{
  "encoder_arch": "convnext",
  "model": "encoder-decoder audio transcriber",
  "dataset": "read English sentences (LibriTTS-R)",
  "train_examples": 15625,
  "gain_aug_db": 10,
  "noise_aug": 0.01,
  "time_shift_ms": 50,
  "n_mels": 64,
  "hop_length": 160,
  "input": "log_mel",
  "spec_augment": false,
  "win_length": 400,
  "tokenizer": "word",
  "vocab_size": 8027,
  "encoder_norm": "layernorm",
  "encoder_activation": "geglu",
  "encoder_mlp_ratio": 2,
  "encoder_layer_scale_init": 0.01,
  "encoder_inner_norm": true,
  "encoder_moe": "top_k",
  "encoder_num_experts": 4,
  "encoder_moe_every": 2,
  "encoder_expert_mlp_ratio": 0.5,
  "encoder_experts_per_token": 1,
  "encoder_shared_expert": false,
  "encoder_subsampling": 4,
  "encoder_layers": 8,
  "encoder_width": 320,
  "encoder_kernel_size": 7,
  "fusion": "cross_attention",
  "label_smoothing": 0.05,
  "decoder_width": 320,
  "decoder_layers": 8,
  "decoder_norm": "layernorm",
  "decoder_norm_position": "pre",
  "decoder_activation": "gelu",
  "decoder_mlp_ratio": 2,
  "decoder_head_dim": 32,
  "decoder_fused_qkv": false,
  "decoder_bias": "all",
  "decoder_qk_norm": false,
  "decoder_parallel_block": false,
  "decoder_inner_norm": false,
  "decoder_drop_path": 0.1,
  "decoder_positions": "learned",
  "decoder_cross_attention_every": 1,
  "decoder_tie_embeddings": false,
  "residual_init": "none",
  "optimizer": "muon",
  "muon_scale": "original",
  "learning_rate": 0.028,
  "momentum": 0.9,
  "nesterov": true,
  "orthogonalizer": "newton_schulz_5",
  "adamw_lr_other_params": 0.0027,
  "max_grad_norm": 1.0,
  "max_steps": 6000,
  "batch_size": 128,
  "epochs": 49.2,
  "lr_schedule": "step",
  "warmup_steps": 300,
  "weight_decay": 0.03,
  "adamw_weight_decay_other_params": 0.01
}
Rows from block 2 of the audio encoder, named by matrix and row number. Rows with one number belong to one neuron. Each number is 128 + 32 x the weight over its row's rms, rounded and kept within 0 to 255. All counts start at 0. After the name is the row's rms in percent of the matrix's.
# gate: MLP gate (encoder.blocks.2.mlp.gate.weight, 640x320), inputs 0-159
# fc1: MLP up (encoder.blocks.2.mlp.fc1.weight, 640x320), inputs 0-159
# fc2: MLP down (encoder.blocks.2.mlp.fc2.weight, 320x640, transposed), outputs 0-159
gate.618 126 [145 192 145 163 176 118 121 139 136 187  80 179 112 122 181 152 139 155 107 119  83 162 121 116 134 175 210  66  62  98 153 149 136 142 161 111 179 106 107 117 124  84 154 156 102 132  57 133 211 180 129 114  88 106 154 113 122  85 166 105 130 145 130 176 149 168  88 112  94 128  87 133  98 116 166 162 123 146 119 122  93 103 153 145 152 195 110 224 120 150 113 124 139  94 153 131 127 101 115 120 113 108 152 144  76  79  77 174 147 104 140 163 110 105 123 142 100 184 104 120 183 111 119 166 111 179 125 216 150 115  73  85 110 134  81 145 199 141 140 140 104  81 156 112 148 177  85  77 155 139 165 130 150 149 183 127  84  72 170 144]
fc1.618 121 [150 171 118 140 153  50 138  82 111 171 135 143 100 143 108  87  96  89 181  88 113 160  99 140 173 115 169 123 125 127 142 137  99 143 149 137 101 117 115 151 106 118 119 178 181  97 179 149 148  76  42 171 163 144 110  75 116 158  97 196 161 155 101 189 104  63  97 147 141 117  87  94 136 107 103 113 106 126 201 107 141 131 172  76 160 184 144 157 133 125 140  91 125 155 131  65  92 143  57 143 184 158  87 142 120 147 111 141  54 115 128 138 103 164 171   9 152 177  79 127 154 153 158 139 110 134 132 172 100 136 110 168 125 122 133  82 128 201 112 184  95 123 116 135 109 165 107 104 105 131 155 152 149  99 145 129 198 182 118 155]
fc2.618 119 [153 123 131 100 118 160 133 151 123 136 152 154 118 173 188 193  90 138 124  98 101  74  92  73 133 171 118 130 129 192  77 162 100 157  64 136  65 133 163 107 105 171 166 188 125  85  98 134 149 153 113 131 207  80  95 151 108 189 162 197 100  94 177 213  89  84  75 208 166 179 135 100 124 115 132 149  77 125 138 155 143 140 111 110  91 140 121 134 132 138 116 103  86 117 117 107 129 142  98 122  96 129 147 120 126 107  72 125 179 175 132 121 116 127  92 157  87  47 147 181 127 168 120 112 121  90 133 125 104 171 104 124 154 104 112  93  99 133 117 113 145  97 122 192  92 104 159 133 106 106  89 126  86  67 107  89 116 110 134 185]
gate.619 108 [113 197 119 119 159 185 116 122 148 135 119 157 166 133 147 147  51  88 127 149 141 137 144 105 186 127 138 169  58 151 139 152  88 148 104  96 129 156  95 108  97 132 130 181  75  99 139 139 136 151 152 128 234 111  92 166 140 161 184  79 155 109 162  86 186 157 111 151 141 119  84 122  90  36  80 154 136 124 110 136  95 141 113 119  76 163  86 133 240 135 129 166 109 220 150 110 131 138 163  85  99 139  81 155 105 114 129  67 203 134 123 101  92  86  94 153  88 107 109 182 175 132 108 139 123 113 147 100 136  80 129 103  68 120 136 160 172 189 134 141 158 138  95 148 168  91 100 118 102 133 115  65 130 129 124 154 111 136  96 125]
fc1.619 114 [129 120 167 106 126 147  60 120 162  89 144 183 129 192 156 158 193  81  54 120 141 106 125 140 185  91 128  81 126 206 170 122 168  83 199 113 142 121 161 145 115 151  77 143 159  80 136  72 132 109  97 132 141 131 125  88 179 118 175 158 139 126  92  95 145 180 156 109 181  96  84 118  88 139  96 134 138  83 165 140 139  82 123  96  50  84 174 134 122 148 144 146 113 129  99 117 150 204 167 139  96  70 110  75 109 107 167 125 178 139 172 149 111 134 160 192 202 157 142 150 125 117 101 104 187 125 153 143  64 123 164 155 128  62 128 151 151 130 117  66 128 161 173 129  92 183  90 109  91 117 177 125 145 143 136 160 106 109 128  99]
fc2.619 109 [117 156  54  97  40 121 124  83  65 150  91 147 167 125 116 120 144  81 107 163 126  79  83 108 142  43 138 165 102  76 139 144 152 152 140 161 100 123  85 134 152 167 106 146 152 140 136 207  97 108 113 101 171 198 184 171 121 129  88 130 176 121  95  62 116  89  92 189 130 151 130 137 200 100  78 143 147 104 146 125 149 133 145 110 142  94 101 134  84 147 111 179 169  98 120  94  72 156  85 163 148 137 117 140 149 147 138 112 128  88 123 164 127 167 151  96 159 174 122 118 125 158  89 103 134  86 105 133 112  92 110 125 103  73 117  73 169 168 116 181 157 137 161 164 163 127 124 117 128 128  74 136 122 117 145  85 158  69 150 148]
gate.620 107 [132  96 186 132 100 135 127  91 137  76  96 112  78  96 123 150 147 126 142 147 114 101 155 120  93 171  73  94 122 123 116 112  97 122 147 124  78 200 117 145 158 191  77 145  68 101 150 100 126 159  70 117 131 134 121 132 204 150 129  93  65  81 125 168 119 171 107 171 118 193 103 145 157  91 100 143 166  88 107 150 110 224 162 109 121 180 113 115 144  88 150 122 107 132 136 142 130  85  93  97 155  68 175  90 110 141  63 106 112 129 108 101 226 147  78 127  75 118 141 178 132 188 140  92 100  99 155 173  95  86  79 143  92 179 115 116 111 129 118 133 176  58 160 118 117 120 171  74  33 115 121 147 157 138 129 140 134 158 149 117]
fc1.620 097 [100 112  93 113  98 125 147  90 107 101  98 127 147  98 154 142 124 105 133 116 121 116 117 139 132 151  93 113  71 105 118 171  81 104 127 115  97 157  91  90 207 175 143 180 202 180 122 165 151 155  99 134  28 139  91 195 145 154  93 129  85 156  95 134 108 125 162 113 130  73 127 128  81  88 153 160 123 114 165 154 132 107 148 100 109 146 152 160 133 110 112 140  83 144 134 112 118 142 146  88 150 142 154 116 146 110 119 116 132 158  62  96 209 186 144 196  90  77 114 151 115 179 129  84 152 110 156 201 106 118 135 109 134 120  91 169 125  86 202 130  60 101 106 183 124  91 110 129  87 154  67 130  78 151 140 131 162 197 100 137]
fc2.620 101 [ 64 118 119  99 103 127 131 140 129 165 130 163 127 157  62 110 166 162 143  97 176 111 114 124 109 139 106 131 142 148 116  89 127 135  96 135 152 139 163 105 227 128  86  91 156 134 152  99 181  91 125 123  95 117 115 123 157  85  70 124 165 165 140 120 147 126 135  96 123 157 132 104  76 117  90 100 177 148 142 139 130 152  87 134 151  53 176 152 127 136 161 138 144 132  97 131 132 168 150  84 128 155  75 108 116 178  98 159 158 118 116 119 114 120  80 114 109 129 168 197 118  40 147 125 139 171 107 174 120 147 146 151  94 157 120  86 106 143 191 136 137 108 158 136 150 133  77 154 145 120 116  74 145 143 101 117 101 143  73 132]
gate.621 090 [137 137 126  89  94 136 130 143  60 131 150 160  81  84 113 127 104 143 138  86 119 138  87 180 147 128 138 137 132 116  87 145 215 135 154 152 160  86 139 119 118 147 133 185 153  67  91 167  59  84  75 156 156 130  84 145 103 145 132 116 127  50 148 148 124 123 111 124  89  57  93 131 113  92 137  94 202  99 112 149 124  77 100 163 126 147  49 142  73 145 123  89 129 104 128 187 202 123  52  67  94 103 177 115  83 127 100  88 154 152  90  96 103  95  87 158 167 103 161 104 190 130 141 124 128 121 107 175 159 148 124 101 109 123 100 111 109 153 127 154  98 154 144  97 115 119  88 157 159 144 155 154 143 104 152 135 142 110 110  97]
fc1.621 092 [140 145 128 162 138  84 146 138 182 141 149 105 146 142 137 102 221 157 148 217  99 117 125 107  92 158  85 139 123 116 114 117  66 149 136 122 135 122 128 113 142 170 125 119 112 134 115  96 216 125 165 107 108 157  92 143 154  77 157  72 108 199  35 121 168 118 135 117 105 218 174 126 134 100 102  98 121 122 134 180 151 112 186 147 167 118 119 152 131  89 167 193 145 156 152 107 147 115 128 122 100 132  67 101 169 105 124 124 183  37 136 151 145  85 121 132 122 188  93 193  64 158  87 126 139  88 139 182 154 143 166 176 130 152 139 118 118 136 122 100 147 125 117 151 144 136 107 123 120 122 119 103 137 164  67 121 100 108 113  76]
fc2.621 092 [110 157 128 166  85 126 138  54 131 101 119 152 139 130 158  89 123 157 145 101 100 141 131 133 141 156 127 138 132 133 120 159 145 131 149 112  72 125 157 132  71 160  77 128 169  81 157 103 173 150 110 136 138  59 130 135 121 132  87 114 147 134 153 110 141 150 140  96 147 169  61 122 177 125 151  89  92 129  75 158  76 134 120 154 143  93  77 122 139 158 119  70 103 192 129 139 104 132 139 165 125 134 143 114  84 149 124 141 145 121 187 119 156 131 116 130 119 169 185 113 120 129 132 165  75  72  60 142  99  97 120 155 126 126 139 151 167 130 112 120 116  92 128 144 171 122  68 114 171  92 157 101 108 166  97 163 172 237 106 131]
gate.622 060 [ 97 109  90 165  85 202 138 141 136 133 110 183 127 159 100 146 109 141 106 167  93 118 203 123 150 131 140 128 154 130  64 129 113 126 123 126  87 150 161 117 129 109 175  66 191 212 109  97 121  89 167 154 184 116  70 125  84  75  61 118 113  78 109 148 149 124 148 133 101 148  88 147 136 153 138 128  86 168 123 157 117 195 103 203  91 128 191  64 131 122 131  95 127  56 117 112 143  96 128 147  53 114 205 116 123 132 158 135 109 139 111 144 144 129  60 122  94 119 112 152 105 131  92 128 104 178  93 143  73  48 154 102 159 150 143  70 201 130 107 123 149 116 128 188 105 133 120 103 100 144  82 137 135 168 109 182 149 228 140 117]
fc1.622 065 [ 67 114 131 148  59 169  99 174 137 111 117 173 101 125 118 126 135 182  99 200 133 131 200 121 135 118 182 104 116 111 112 128  71 119 117  91  74 128 112 102 130  87 113  92 155 186  89 128  96 116 194 150 163 120  98 154  99 116  88 129 115  72 121 134 154 111 150 118 131 108  94 145 109 159 151  99 102 105 140 121 125 131  80 180 112 132 104  82 135 124 134  95 165  70 108 124 123 107 135 120  66 113 181 119 130 117 167 166 113 100 118 148 161  89  90 107 102 146 108  99  81 127  34 107 109 164 156 115  57  96 148 112 177 137  97  47 196 130  97 100 173 102 139 171  95 147 149 125 108 170  91 144  94 127 145 180 123 244 116 164]
fc2.622 070 [161 182 146 110 130 214 217 130 168 162 120 136 150 155 108 195 130  90 115 108  84 129 192 100 171 167  91  79 117 176 124 138 133 146  99 142 123  96 116 113 109  66 146  65  91  64  91 103 137 157  78 140 160 117 145  48 111 115  71 148  48  95 149 128 135 120 170 162 141 149 152 141 108  89 153 133 153 123 118 137 160  86 116 151 176  80  77 107 163 109 168 108 182 116 159  85 142 124 113 180 143 134 156 107 105 125 140 101 119 154 149 158 172 118 184 144 110 113 112  96 134 104  98 102 147 136  55 142 124 127 130 139 108 127 184 146 152 155 153 160 164  96 186 131  99  89 105 190 171  98 121 134 114 153 107 163 144 174  49 117]
gate.623 112 [ 79 128 158 120  81  97 177 134 138 108 166 155 134 120  80 150 139 107 127  93 121 122  58 111 132 129  93 106  76 149  87 106 109 134 150 215 118 196 134 153 136 183 109 108 186  96 108  81 167 112 118 140 142  24 116 127 134 134 127 138 100 186 145 162 133 135 108 175 143 128 125 106 145 211 187 117 112 112 181 163  85  67 146 129 152 167 109 187  74 174 146 124 184 140 110 182 106  97 148 138 110 115  97 168  72  69  34 145 124 104 165 137 111 145 101 129 120 133 111 139 100 118 141 166 132 174 121 140 158 186 127  60 102  88  90 122  86 106 113 110 135 134 100 149 146 186 174 106 131 115 143 130  87  96 135 153 169 157  89 121]
fc1.623 104 [ 88 174 147  95 141 123 134  85 102 105 132 177 100 185 128 105  73 124 156 125 112 122 132 109 186  98 128 128 132 128  46  90 150 116 145 114 152 129 143 135  68 109 131  81 102 187 163 115 124 176 154 104 111 130 152 130  80 172 129 134 115 115 109 157 143 209 117 113 115  91 199 146 120  98 173 154  48 122 123 121 119 146 103 161 166 206  79  65  69 117 141 143 164 146 157 100 127 115  90 148 192 186 175 143  97 124 140  58 155 118 141 126 116 124  84 121 123 117 142 178 137 110 109 100 122  72 113  97 165 140 122 108 107 119 148  94 137  96 136 102  75 107 120 123  45 102 159 120 155 133 132  63 143 114 137 136 117  86 133 109]
fc2.623 099 [ 90 198 120 137 123 168  90 125  76 153 112  70 149 139 128 134 189  80  83 208 167  97 124 164  95 189 129 126 119 136 179 122 127 105 157 150 140 123 149 149 115 144 179 118 122 126  58 145 109 124 154 137 179  94 105 114  97 119 129 146 162 137  98 128 199 120 110 120 128 189  77 106 134 129 149 113 164 118 124 115 113  95 112 165 113  95 137 165 113 186 159 126 129  79 109 201 197 164 169 184 129 110 143 125 136 103 122 148  93  99 124 110 109 138 101 193 167 115 165 160  51 122 107 130 135 105 107 158 129 141 103 133 140 154 166 120 131  92 111  98 105 150 139 119 123  75 150 158 109 115  98 119 126 113 207 135 140 163 149 141]