config.toml
gain_aug_db = 10
hop_length = 160
encoder_num_experts = 4
muon_scale = "original"
adamw_lr_other_params = 0.0027
Rows from block 4 of the audio encoder of a small encoder-decoder audio transcriber, named by matrix and row number. Rows with one number belong to one neuron. Each number is 128 + 32 x the weight over its row's rms, rounded and kept within 0 to 255. All counts start at 0. After the name is the row's rms in percent of the matrix's.
After each neuron's rows are labels from the 100 clips, of 14976, where the neuron reaches its largest size: "loudest" is the band of the loudest frequency at the time of the peak. Only what is clearly more common there than usual is listed. The data: read English sentences (LibriTTS-R). In brackets: how many of the 100.
# gate: MLP gate (encoder.blocks.4.mlp.gate.weight, 640x320), inputs 0-53
# fc1: MLP up (encoder.blocks.4.mlp.fc1.weight, 640x320), inputs 0-53
# fc2: MLP down (encoder.blocks.4.mlp.fc2.weight, 320x640, transposed), outputs 0-53

gate.439 074 [129 113 122 146 132  63 114 106 114 131 106 180 158  85 130 118 157 132 127 129  92 185 181 134 106 153 189 148 138 165 118 208 140 120 206 152 160 167 126 137 170 104 108 184 141 204 150  93 164 121 107 110 119 128]
fc1.439 076 [ 84 159 181  13 114 117 149 149 122 118 215 105  57 143 163 134 121 122  85 146 126  98 122  76 153 113 116  62 114 141 161  30 133 150  98 130 119  94 104 129  90 144 129  93  90  78 114 139  79 135 120 159 100 126]
fc2.439 079 [127 133 133 195 110  59 135 137  77  95 126 134  81 109 102 110 152 154 127 116 209 137  67  84 166 148 189 155 143 103 141 152 116 127 137 184 110  94  88 121 107 162 178 180 167 205 124 162 115 133  98 119 132 136]
loudest: 1000 to 2000 Hz (29)

gate.525 110 [122 102  41 141 113 143  77 125  90 127 117 109 194 193 155 218 120  98 129 101  99 115 122 152 124  92 133 128 144 130 179 131 104 113 151 126 177  64 133 156 118 144 113 199 155 144 138  36 140  97  87 149 169 116]
fc1.525 113 [135  93 138 118 134 130 184 116 162 142 103 132 110  60  80  80 133 132 122 123 157 105 156  65 115 155 132 134 155 134  97 109 136 144  68 188  78 152 112 124 132 154 135 107 140 119  80 225 125 208 169 144 111 147]
fc2.525 117 [ 72 160 156 138  65 140  95 166 103 117 132 129  96 155 146 118 123 126 116 130 140 116 118   0 115 149 118 106 106 124 175 125 128  97 126 134 124 146 138 107 146 129 127 159 143 126 127 171  91 102  60 108 144 119]
loudest: 1000 to 2000 Hz (39)

gate.388 070 [137 114 108 186  94  51 157  96 210  91 116 137 113 148 119  95  82 152  85 132 116  89 167 176 115 149 153 142 126  99 154 148 141 163 207 124 111 117 108 152 172  88  86  99 119 156 224 125 114  70 115 126 113  93]
fc1.388 076 [108 124 116 119 123  68 171 151 166  71  96  93  97 192 141 126  69 161 128 155  99  89 136 201 113 155 149 110 127 118 126 152 174 137 206 114  96 108 166 171 150 106 138 115  80 165 154  74 171  77 137  86 114 126]
fc2.388 080 [125 177 210 119 177 100 120 102 155  70 123 179 144 121  67 122  90  76 108 139 137 121 145 116 168 149 134 137 140 190 108 112 104 117  71 136  94 109  79 113 133 111  41 134 112 128 179  73  97  72 148  73 106 125]
loudest: 1000 to 2000 Hz (28)

gate.454 101 [148  96  70 153 113 139 145 170 111 124 152  99 138 119 158 160 176 127  84 105  83  90 102 181  95  95 177 178 141 135 102 156  99 123 240  69 114 145 101 103 144  60  73 158 143 170 163 137 146 102 171 125 152  85]
fc1.454 100 [ 90 119 115  91 154 161 198 154 107 168 152 133 120 120 124  75 180 136 167 145 171 144 105  57 123  78  80 181 158 103  84 116 113 130  59 143 139 125 123 110 145  89 109  99  93 181 145 176 109 190 140 136 118 151]
fc2.454 099 [110  91 167 158 112 120 154 103 107 147 147 125 112 206 121 107 164 153  98 120  80  79 148  68 104 117 144  85 122 151 126  98 164 131 165 203  91 129 136  82 133 133 108 109 120 103 137 118 130 213 169 108 180  86]
loudest: 1000 to 2000 Hz (38); 2000 to 4000 Hz (34)

gate.613 095 [ 93 141  77  82 126 103  94 159 135 125  89 114 119 186  97 103 100  89 132 127 139 164  79 164 104 118 174  78 164  59 117 162 173 148 119  91  90  83 114  69 211 102 166 103 177 135 168 201 125  89 118 129  91  81]
fc1.613 092 [144 153 162 157 162  56 125  96 129 159 152 162  65  76 156 181 155 154 170 121 118  57 159 145 129 171 117 146  93 113 106 113 170 132 102 157 129 134 104 159  89 144 115 173 143 109  72 146 114 150 103 155 116 146]
fc2.613 101 [133  74 129 127 154 161 113 141 124 110 138 163 172 119 116  99 135 139 157 133 140 167 167 135 132 104 101 107 122 180 126 171 124 150 168 133 120 143 150 134  52 144 105 125 133 158 124  35 142 173 104 148 111 197]
loudest: 1000 to 2000 Hz (27)

gate.502 104 [119 122 151 112 152 133 108 116 105 122 189  78 140 115 179 178 142 171 131 148 147 170 142  97  72 132 136 116  96 160  83 116 150  89 141 118 155  99 135  87 134 162 102  77 128 114 117 144 145 183 154  97 122 130]
fc1.502 102 [145 182 146 108 122 132 174 127 166 215 154  60 124  98  91  56 150 105 124 171 157  49 107 153 140 163 137 170 146  96 163 164 122 122 109 129 113 124 122 166 142 132 161 144 128 154 115 194 132 108 132 197 131  99]
fc2.502 096 [127 122 157 171 173 143  93 107 118 222  72 153 109  49 153  84 103 120 111 160 102 112 107 129 146 125 146 188 124 168 134 129  92  64 175 116 137 134 109 134 171 185 124  96 141 127 135 145 101 152 164 158 141 133]
loudest: 250 to 500 Hz (55)

gate.524 125 [ 88 135 105 109 100 157 110 110  51 116 151 174 112 166 150 101 183 144  80 114 124  85 129 122 176 158  75  58 153 123  87  83 121 144 115 139 156  85 169 111 112 162 157 107 171 115 132 107 129 173 131  97 137 111]
fc1.524 120 [148 151 107  89 156 174 193 139 165  92 148  89  98 122 166 170 134 144  88 139  89 127 128 118 128 103 117 171 141 126 141 170  96 115 145 135 115 116 104  61 195  94 148 146 151 153 136 141 143 137  94 115 145 148]
fc2.524 119 [ 95 133 121 179 114 114 168 255 142 104 132 122  93  90 165 171 103 139 196 149  92 118 139 123  94  78  92  84 137 134 146 118 118  95 182 162 123  77 101 109 151 126 126 129 123 154  83 120 195 135 147 106 211 116]
loudest: 2000 to 4000 Hz (56); 4000 to 8000 Hz (35)

gate.304 099 [128 115 103 133 118 144 117 139 106  85 125 162 144 145 114 120 127 136 154 138 131  57 124 132  72 146 142 148 172 160 200 110 115 107 128 202 115 173 100 104 167  97 142 123  80 123 135  81 106 117  75  81 110 182]
fc1.304 101 [120  93  48 159 119  79  94 118 126 148 186 102 110 133 103 160 191 122 191 135 107 144 113 140 101 136 127  94 110 122 136 163 158 126 167 185 102 119 139 163 163 169 119 115 103 157 120  73 136 157 177 176 150 111]
fc2.304 097 [109 106 141  84 156 142 135 159 131 168 148  91  81 147 101 117 104 101 208 107 116 136 169 115 120 175 176 160 151  84 135 157 119 160 148 144  83 202 144  96 155 194 136 106 123 176 125 174  95 202  55 136 159  97]
loudest: 4000 to 8000 Hz (35); 2000 to 4000 Hz (32)

gate.620 075 [130 125 135 146 154 140 135 119 150 113 154 130 161 119 121 154 139 108 209 166 161 114 130 168  80 170 129 102 161 192 179 108 104 103  81 168 105 167 148 106 189  52 112 104 112  89 130  78 112 119  82 102 136 142]
fc1.620 075 [105 127 149 135 145 100 121 119 116  91 145 138 126 116  55  77 104 154 148 109  98 138 149 142 159 110 102 196  66 116 138 156 152 112 125 129 133  69 110 135  83 117 127 170 101 133 139  89 106 191 152 115 143 122]
fc2.620 072 [173 138 143 123 137 135 150 168 150  86 142 159 136 124 102  91  79  99 157 128 144 132 169 161 155 191 139 108 104 189 150 137 143 178  79 115 114 160  95 122 153 131 187  82 194 128 105 181 135 131 129  63 128  99]
loudest: 500 to 1000 Hz (76)

gate.94 111 [142 112  87  81 152  97 121 142 128 103 120 118  97 158 108 165 106  62 108 148 142  80  60 109 222 182 134 139 120  68 133 156  73  94  88 173 114 124 136  83 106 158  84 128 109  58 148 206 136 101 151 132 177 129]
fc1.94 108 [105 142 124 133 113 101 164  84 182 176  92 138 177 147 138 132  65 156 113 121 124 167 132  99 116 125 120  75 197 188 128 106 153  89 148 239 118 107 168 145  71 130 119 178 107 118 124  57 118 154  56 152 109 133]
fc2.94 106 [146  82  58 131 206 116 128  99 149 196 172 107 124 187 140  96 104 120 104 125 153 120 111 154 127 133 100 108 190 155  92 155 123 103 104 149 147 105  49 101 108 148 149 130 195 103  56 124 123 182 130 131  88 141]
loudest: 4000 to 8000 Hz (38)

gate.141 119 [141 128 141 124  84 142 162 169 118 112 132 130 134 140 109 119 154 125 116 155  84  79 103 160  86  95 136 132 179 142 124 120 121 101 184  52  63  93 142  86  97 150 138 145 127 109 146 118 155 136  82  77 101 131]
fc1.141 122 [ 95 107 146  87 119 123 162 143 131 127 117 105 168 142 136 177 123  94 129  62 132 136 153 129 127 121 159 144  99 151 166 110 115 142 114 123 214 187 119 133 166  98  99 125  75 112 143 114  72 132  87 117 172 138]
fc2.141 132 [132 113 129 105  93  89  77 153 131 127 119 123 134 146 128 178 115 135 166 175 173  57 129 146 163 106 111  95 163 121 159 144 140 138 127 112 192  99 101  94 117 116 137 137  90  95 146 157  84 124 177 105 128 153]
loudest: 1000 to 2000 Hz (41)

gate.63 121 [ 61 136 106 115 156 212 111  93 139  85 126 138  82 109 219 143 179 124 139 102 157 154  92  82 185 111 144 137 108  79 143 171  86 125 102 101 112 150 104 143 131 131 164  82 156 165  94 161 126 178 124 156 103 140]
fc1.63 121 [146 116 144 148 104 116 101 108  52 103 119 160 154 123 101 149  92  83 111  88 102 101 154 152 108 119 135 129 138 146  77 136 142 134 201 124 117 131 149 143 115 107  51 115 215 129 116  76 135  75 118 134 164 140]
fc2.63 122 [163 132  84 159 128 178 136  93 189  98  76 165 108 124 186 164 142 100  75 183 165 134 143 166 155 166 139 150 104 125 145 132 101  97  73 167 127 104 106 160 114 130 151  99 175 130 127  69 102 151  82 143 155 114]
loudest: 500 to 1000 Hz (46)

gate.587 110 [108 160 120 130  73 102 166 122 113 122 186 164 138  77  96 100 146 133 105  90  93  94 148 125 112 145 114  72  87 167  95 165 195 148  62 102  91 122 169 130 117 100  85  53  88  84 126 103 134 191 164 106 126  94]
fc1.587 101 [186 109 175 147 174 177  84 122 119 171 100 137 126 123 196 117 113 136 137  84  94 127  96 103  89  78 143 184 156  99 107 140 119 185 104 139  82 134 122 200 117  80 130 107 115 174 139  65 143 162 120 129 157 125]
fc2.587 105 [170 140 135 177 169 121 129 153 119 115 112 161 100 149  76 124 124 125  79 143 172 147 169 112  98   5 104 144 169 115 132 108 135 135 163  91 137 112 122 183 131 127 157 130 142  69 136 148 182  40 157  95 136 111]
loudest: 2000 to 4000 Hz (30)

gate.344 111 [ 69 122 157  91 176 129 146 137 120 121 168  96 126 178 170 156 147 100 154 106 118 116 172 122 186 123  87 138 157 148 140 118 168 133 181 142 126 136 121 160  79 104 118 168 162  93 194  99 176  92  78  93 119 105]
fc1.344 112 [157 160 172 168 118 101  72 134 165 133  96 170 150 151 129 116 160 165 181  79 154  73 107 116 149 101  91 124 191 171 121  87 146 120 165 127 107 134 133  91  77 116  94 185 209 105 150 134 160  72 146 139 141 168]
fc2.344 108 [117  91 121 151  83 124 143  76 106 140 145 112  90  88 122 122 123  84 119 123 118 125 119 183 123 144 180 155 132  94 122 156 115  91 111 122  90 157 134 142 116 139 123 131  91 196 128 100  79 121 182  81 170  78]
loudest: 500 to 1000 Hz (72)

gate.134 114 [202 167 141 145 102  69 151 128  49  98  65  94  75 134 166 144 161 138 148 136  74 137 136 134 170  92 165  94 190 130 198 143 100 117  94 137 202 142  88 158 167 136 193  91 164 181 119 132 151 154  75 161 143 201]
fc1.134 112 [ 64 131  82 146 102 233 157 131 129 120 165 158 123 166 171  62 127 138 170 142 117 130  98  98 109  96 110 123 107 123 113  75 160 160 161 192 116  70 150  93 133  80  74 174 106  86 146 139 126  91 140 117 151 133]
fc2.134 108 [ 73 164 128 128 120 110 107 133  28 123 187 182 144  93  68 107 144  82 156  85 109  99 124 147  84 125 113 136 153 112 117 113 103 167 141 134 114 192 118 165 187  18 133 131 119 116 107 156 139  89 198 141 102 139]
loudest: 2000 to 4000 Hz (82)

gate.143 121 [126 166 101 103 109 166 150 149 156 139 153 160 151 187 129 105 181 160 129  89 133 131  95 115 101 115 141 117 155 170  92 156 171 148  76 112 107  92 124 118  99 140 119 114 121 138  56 126 141  85 186 128 122 130]
fc1.143 112 [118 143 201 143 139 110 114 111 114 120 144 109  90 136 124 220  98 122 124 121 116 100 146 136 152 106 141 107 129 130 146 156 151 132 133 197 165 163 126 199 152  68 100 126 128 165 177 180 140 160  88 130 190  80]
fc2.143 111 [118 104 120  75 141 139 163 127 171 141  72 130 124 191 138 114 111  83 116 133 154 150  85 125 140 138  36 118 146 136 135 139 130 128  98 110 123  90 149 184 146 116 113 148 178 100 121 142 128  98  72 126 136 161]
loudest: 1000 to 2000 Hz (25)

gate.495 112 [ 98  78 140  87 117 160 100 122 120  77 145 118 151 103 125 148 130 129 144 112 126 149 184 120  75 184 150  85 190  69 177  84 122 139  58 124 156 143 191  79 172 181 138 130 108  90  98  81  94 125 184 146 128 187]
fc1.495 117 [107 111 132 127 137  99 114 154 138 190 109 149  76 115 161  82 187 121  92 150 147  94 115 120 154 116 141 177  96 150 122 167 120 124 163 132 118 140 120 179  71 120 105 196 152 203 136 169 159 142  91 129 120 146]
fc2.495 110 [148 153 123 147 124 107 107 138 144 166  93  63 162 107 115  54 104 152 119 108 115 105 167 143  87 105 170 166 123  85 129 126 126 157 141 121 162  73 103 118 133 133  87 165 139 158 106 184 217 111 106 141 128 138]
loudest: 250 to 500 Hz (42); 500 to 1000 Hz (25)

gate.425 102 [148 123 162 173 132 127  98 138 140 128 160 111 115 120 106 131 132  97 188 155 124  64 174 135 174 114 113 122 104 132 128 145 178 127 114  80 144  95 131 106 168  79 207 118 107 135  85 115  44  89  70 195 109  67]
fc1.425 100 [152 128 105 145 169  82 103  97 171 172 123 133 184 115 113 166 102 135 132 149 129 100 175 124  97 156 140 140 166 127 100 129 116  89  91 119 118  57 171 144 163 162 172 141 138 185 119 115 185 131 172 133 109 124]
fc2.425 104 [181 105 170 124 150  85 124 173 135 149  52 118 123 112 138 150 126 150 196 162 140 158 108 179 168 164 112 174 151 141 172 114 180 116 129 104 147 172 157 124 104 165 168 112 173 156 132 149  87 211  54 162 143 118]
loudest: 4000 to 8000 Hz (35)

gate.92 116 [ 95 160 177 181 126  89 114 140  91 143 141 151 103 163 148 107 150 135  97 106  70  90 118 155 136 151 143 148 141 110  91  97 107  99 131 124 127 109  94 140  88 112  89 138  91 117 109 145  95  87 120 119 189 119]
fc1.92 117 [151 127  73 171 110 102 105 185 128  97  97 122 123 148 117 222 166 153 118 121 143 158 115 130 116 135 115 226 147 129 133 129 140 105 183  94 119 109 113  66 152  29 138  87 139 144 155  90  62 184 154  95 104 115]
fc2.92 113 [128 130 148 165 115 170 165 107 130 105 114 136 156  90 145 131 155  97 118 146 119  95 129 115 153 170  94 141 113 116 126 130  57 180 111 133 179  86 181 128 104 149  99 138 123 168 199 167 184 167 166 163  94 103]
loudest: 4000 to 8000 Hz (46)

gate.473 070 [175  91 114 166 137 188 130 196  74 132 135 111 151 162 133 121  90 151 139 120 165 118 183  67 114 158 158 148  90 132  78 117 118  89 113 169 132  77 102 140 151 135 113 110  67 164 139 171  87 143 178 152 131 178]
fc1.473 075 [174 123  40 146 120  80 106 119  91  96 106 107 157  87 127 185 152  94 149 149 167 126 128 124 118 113 100 167 139 101  93 110 121 122 117 145 164 159 148 132 155  62  85 189 156  84  44  34 143 116 134 148  87 162]
fc2.473 074 [ 75 142 127 166 120 163 159 123 112  97 165 124 151 179 106 135 116 123  43  80 146 143  92 179 152 102 119 170 155 118 129 113 144 107 147  30 101  81 114 110 100  98  59 134 112 195 134 147  93 162 109 121  88 123]
loudest: 500 to 1000 Hz (32)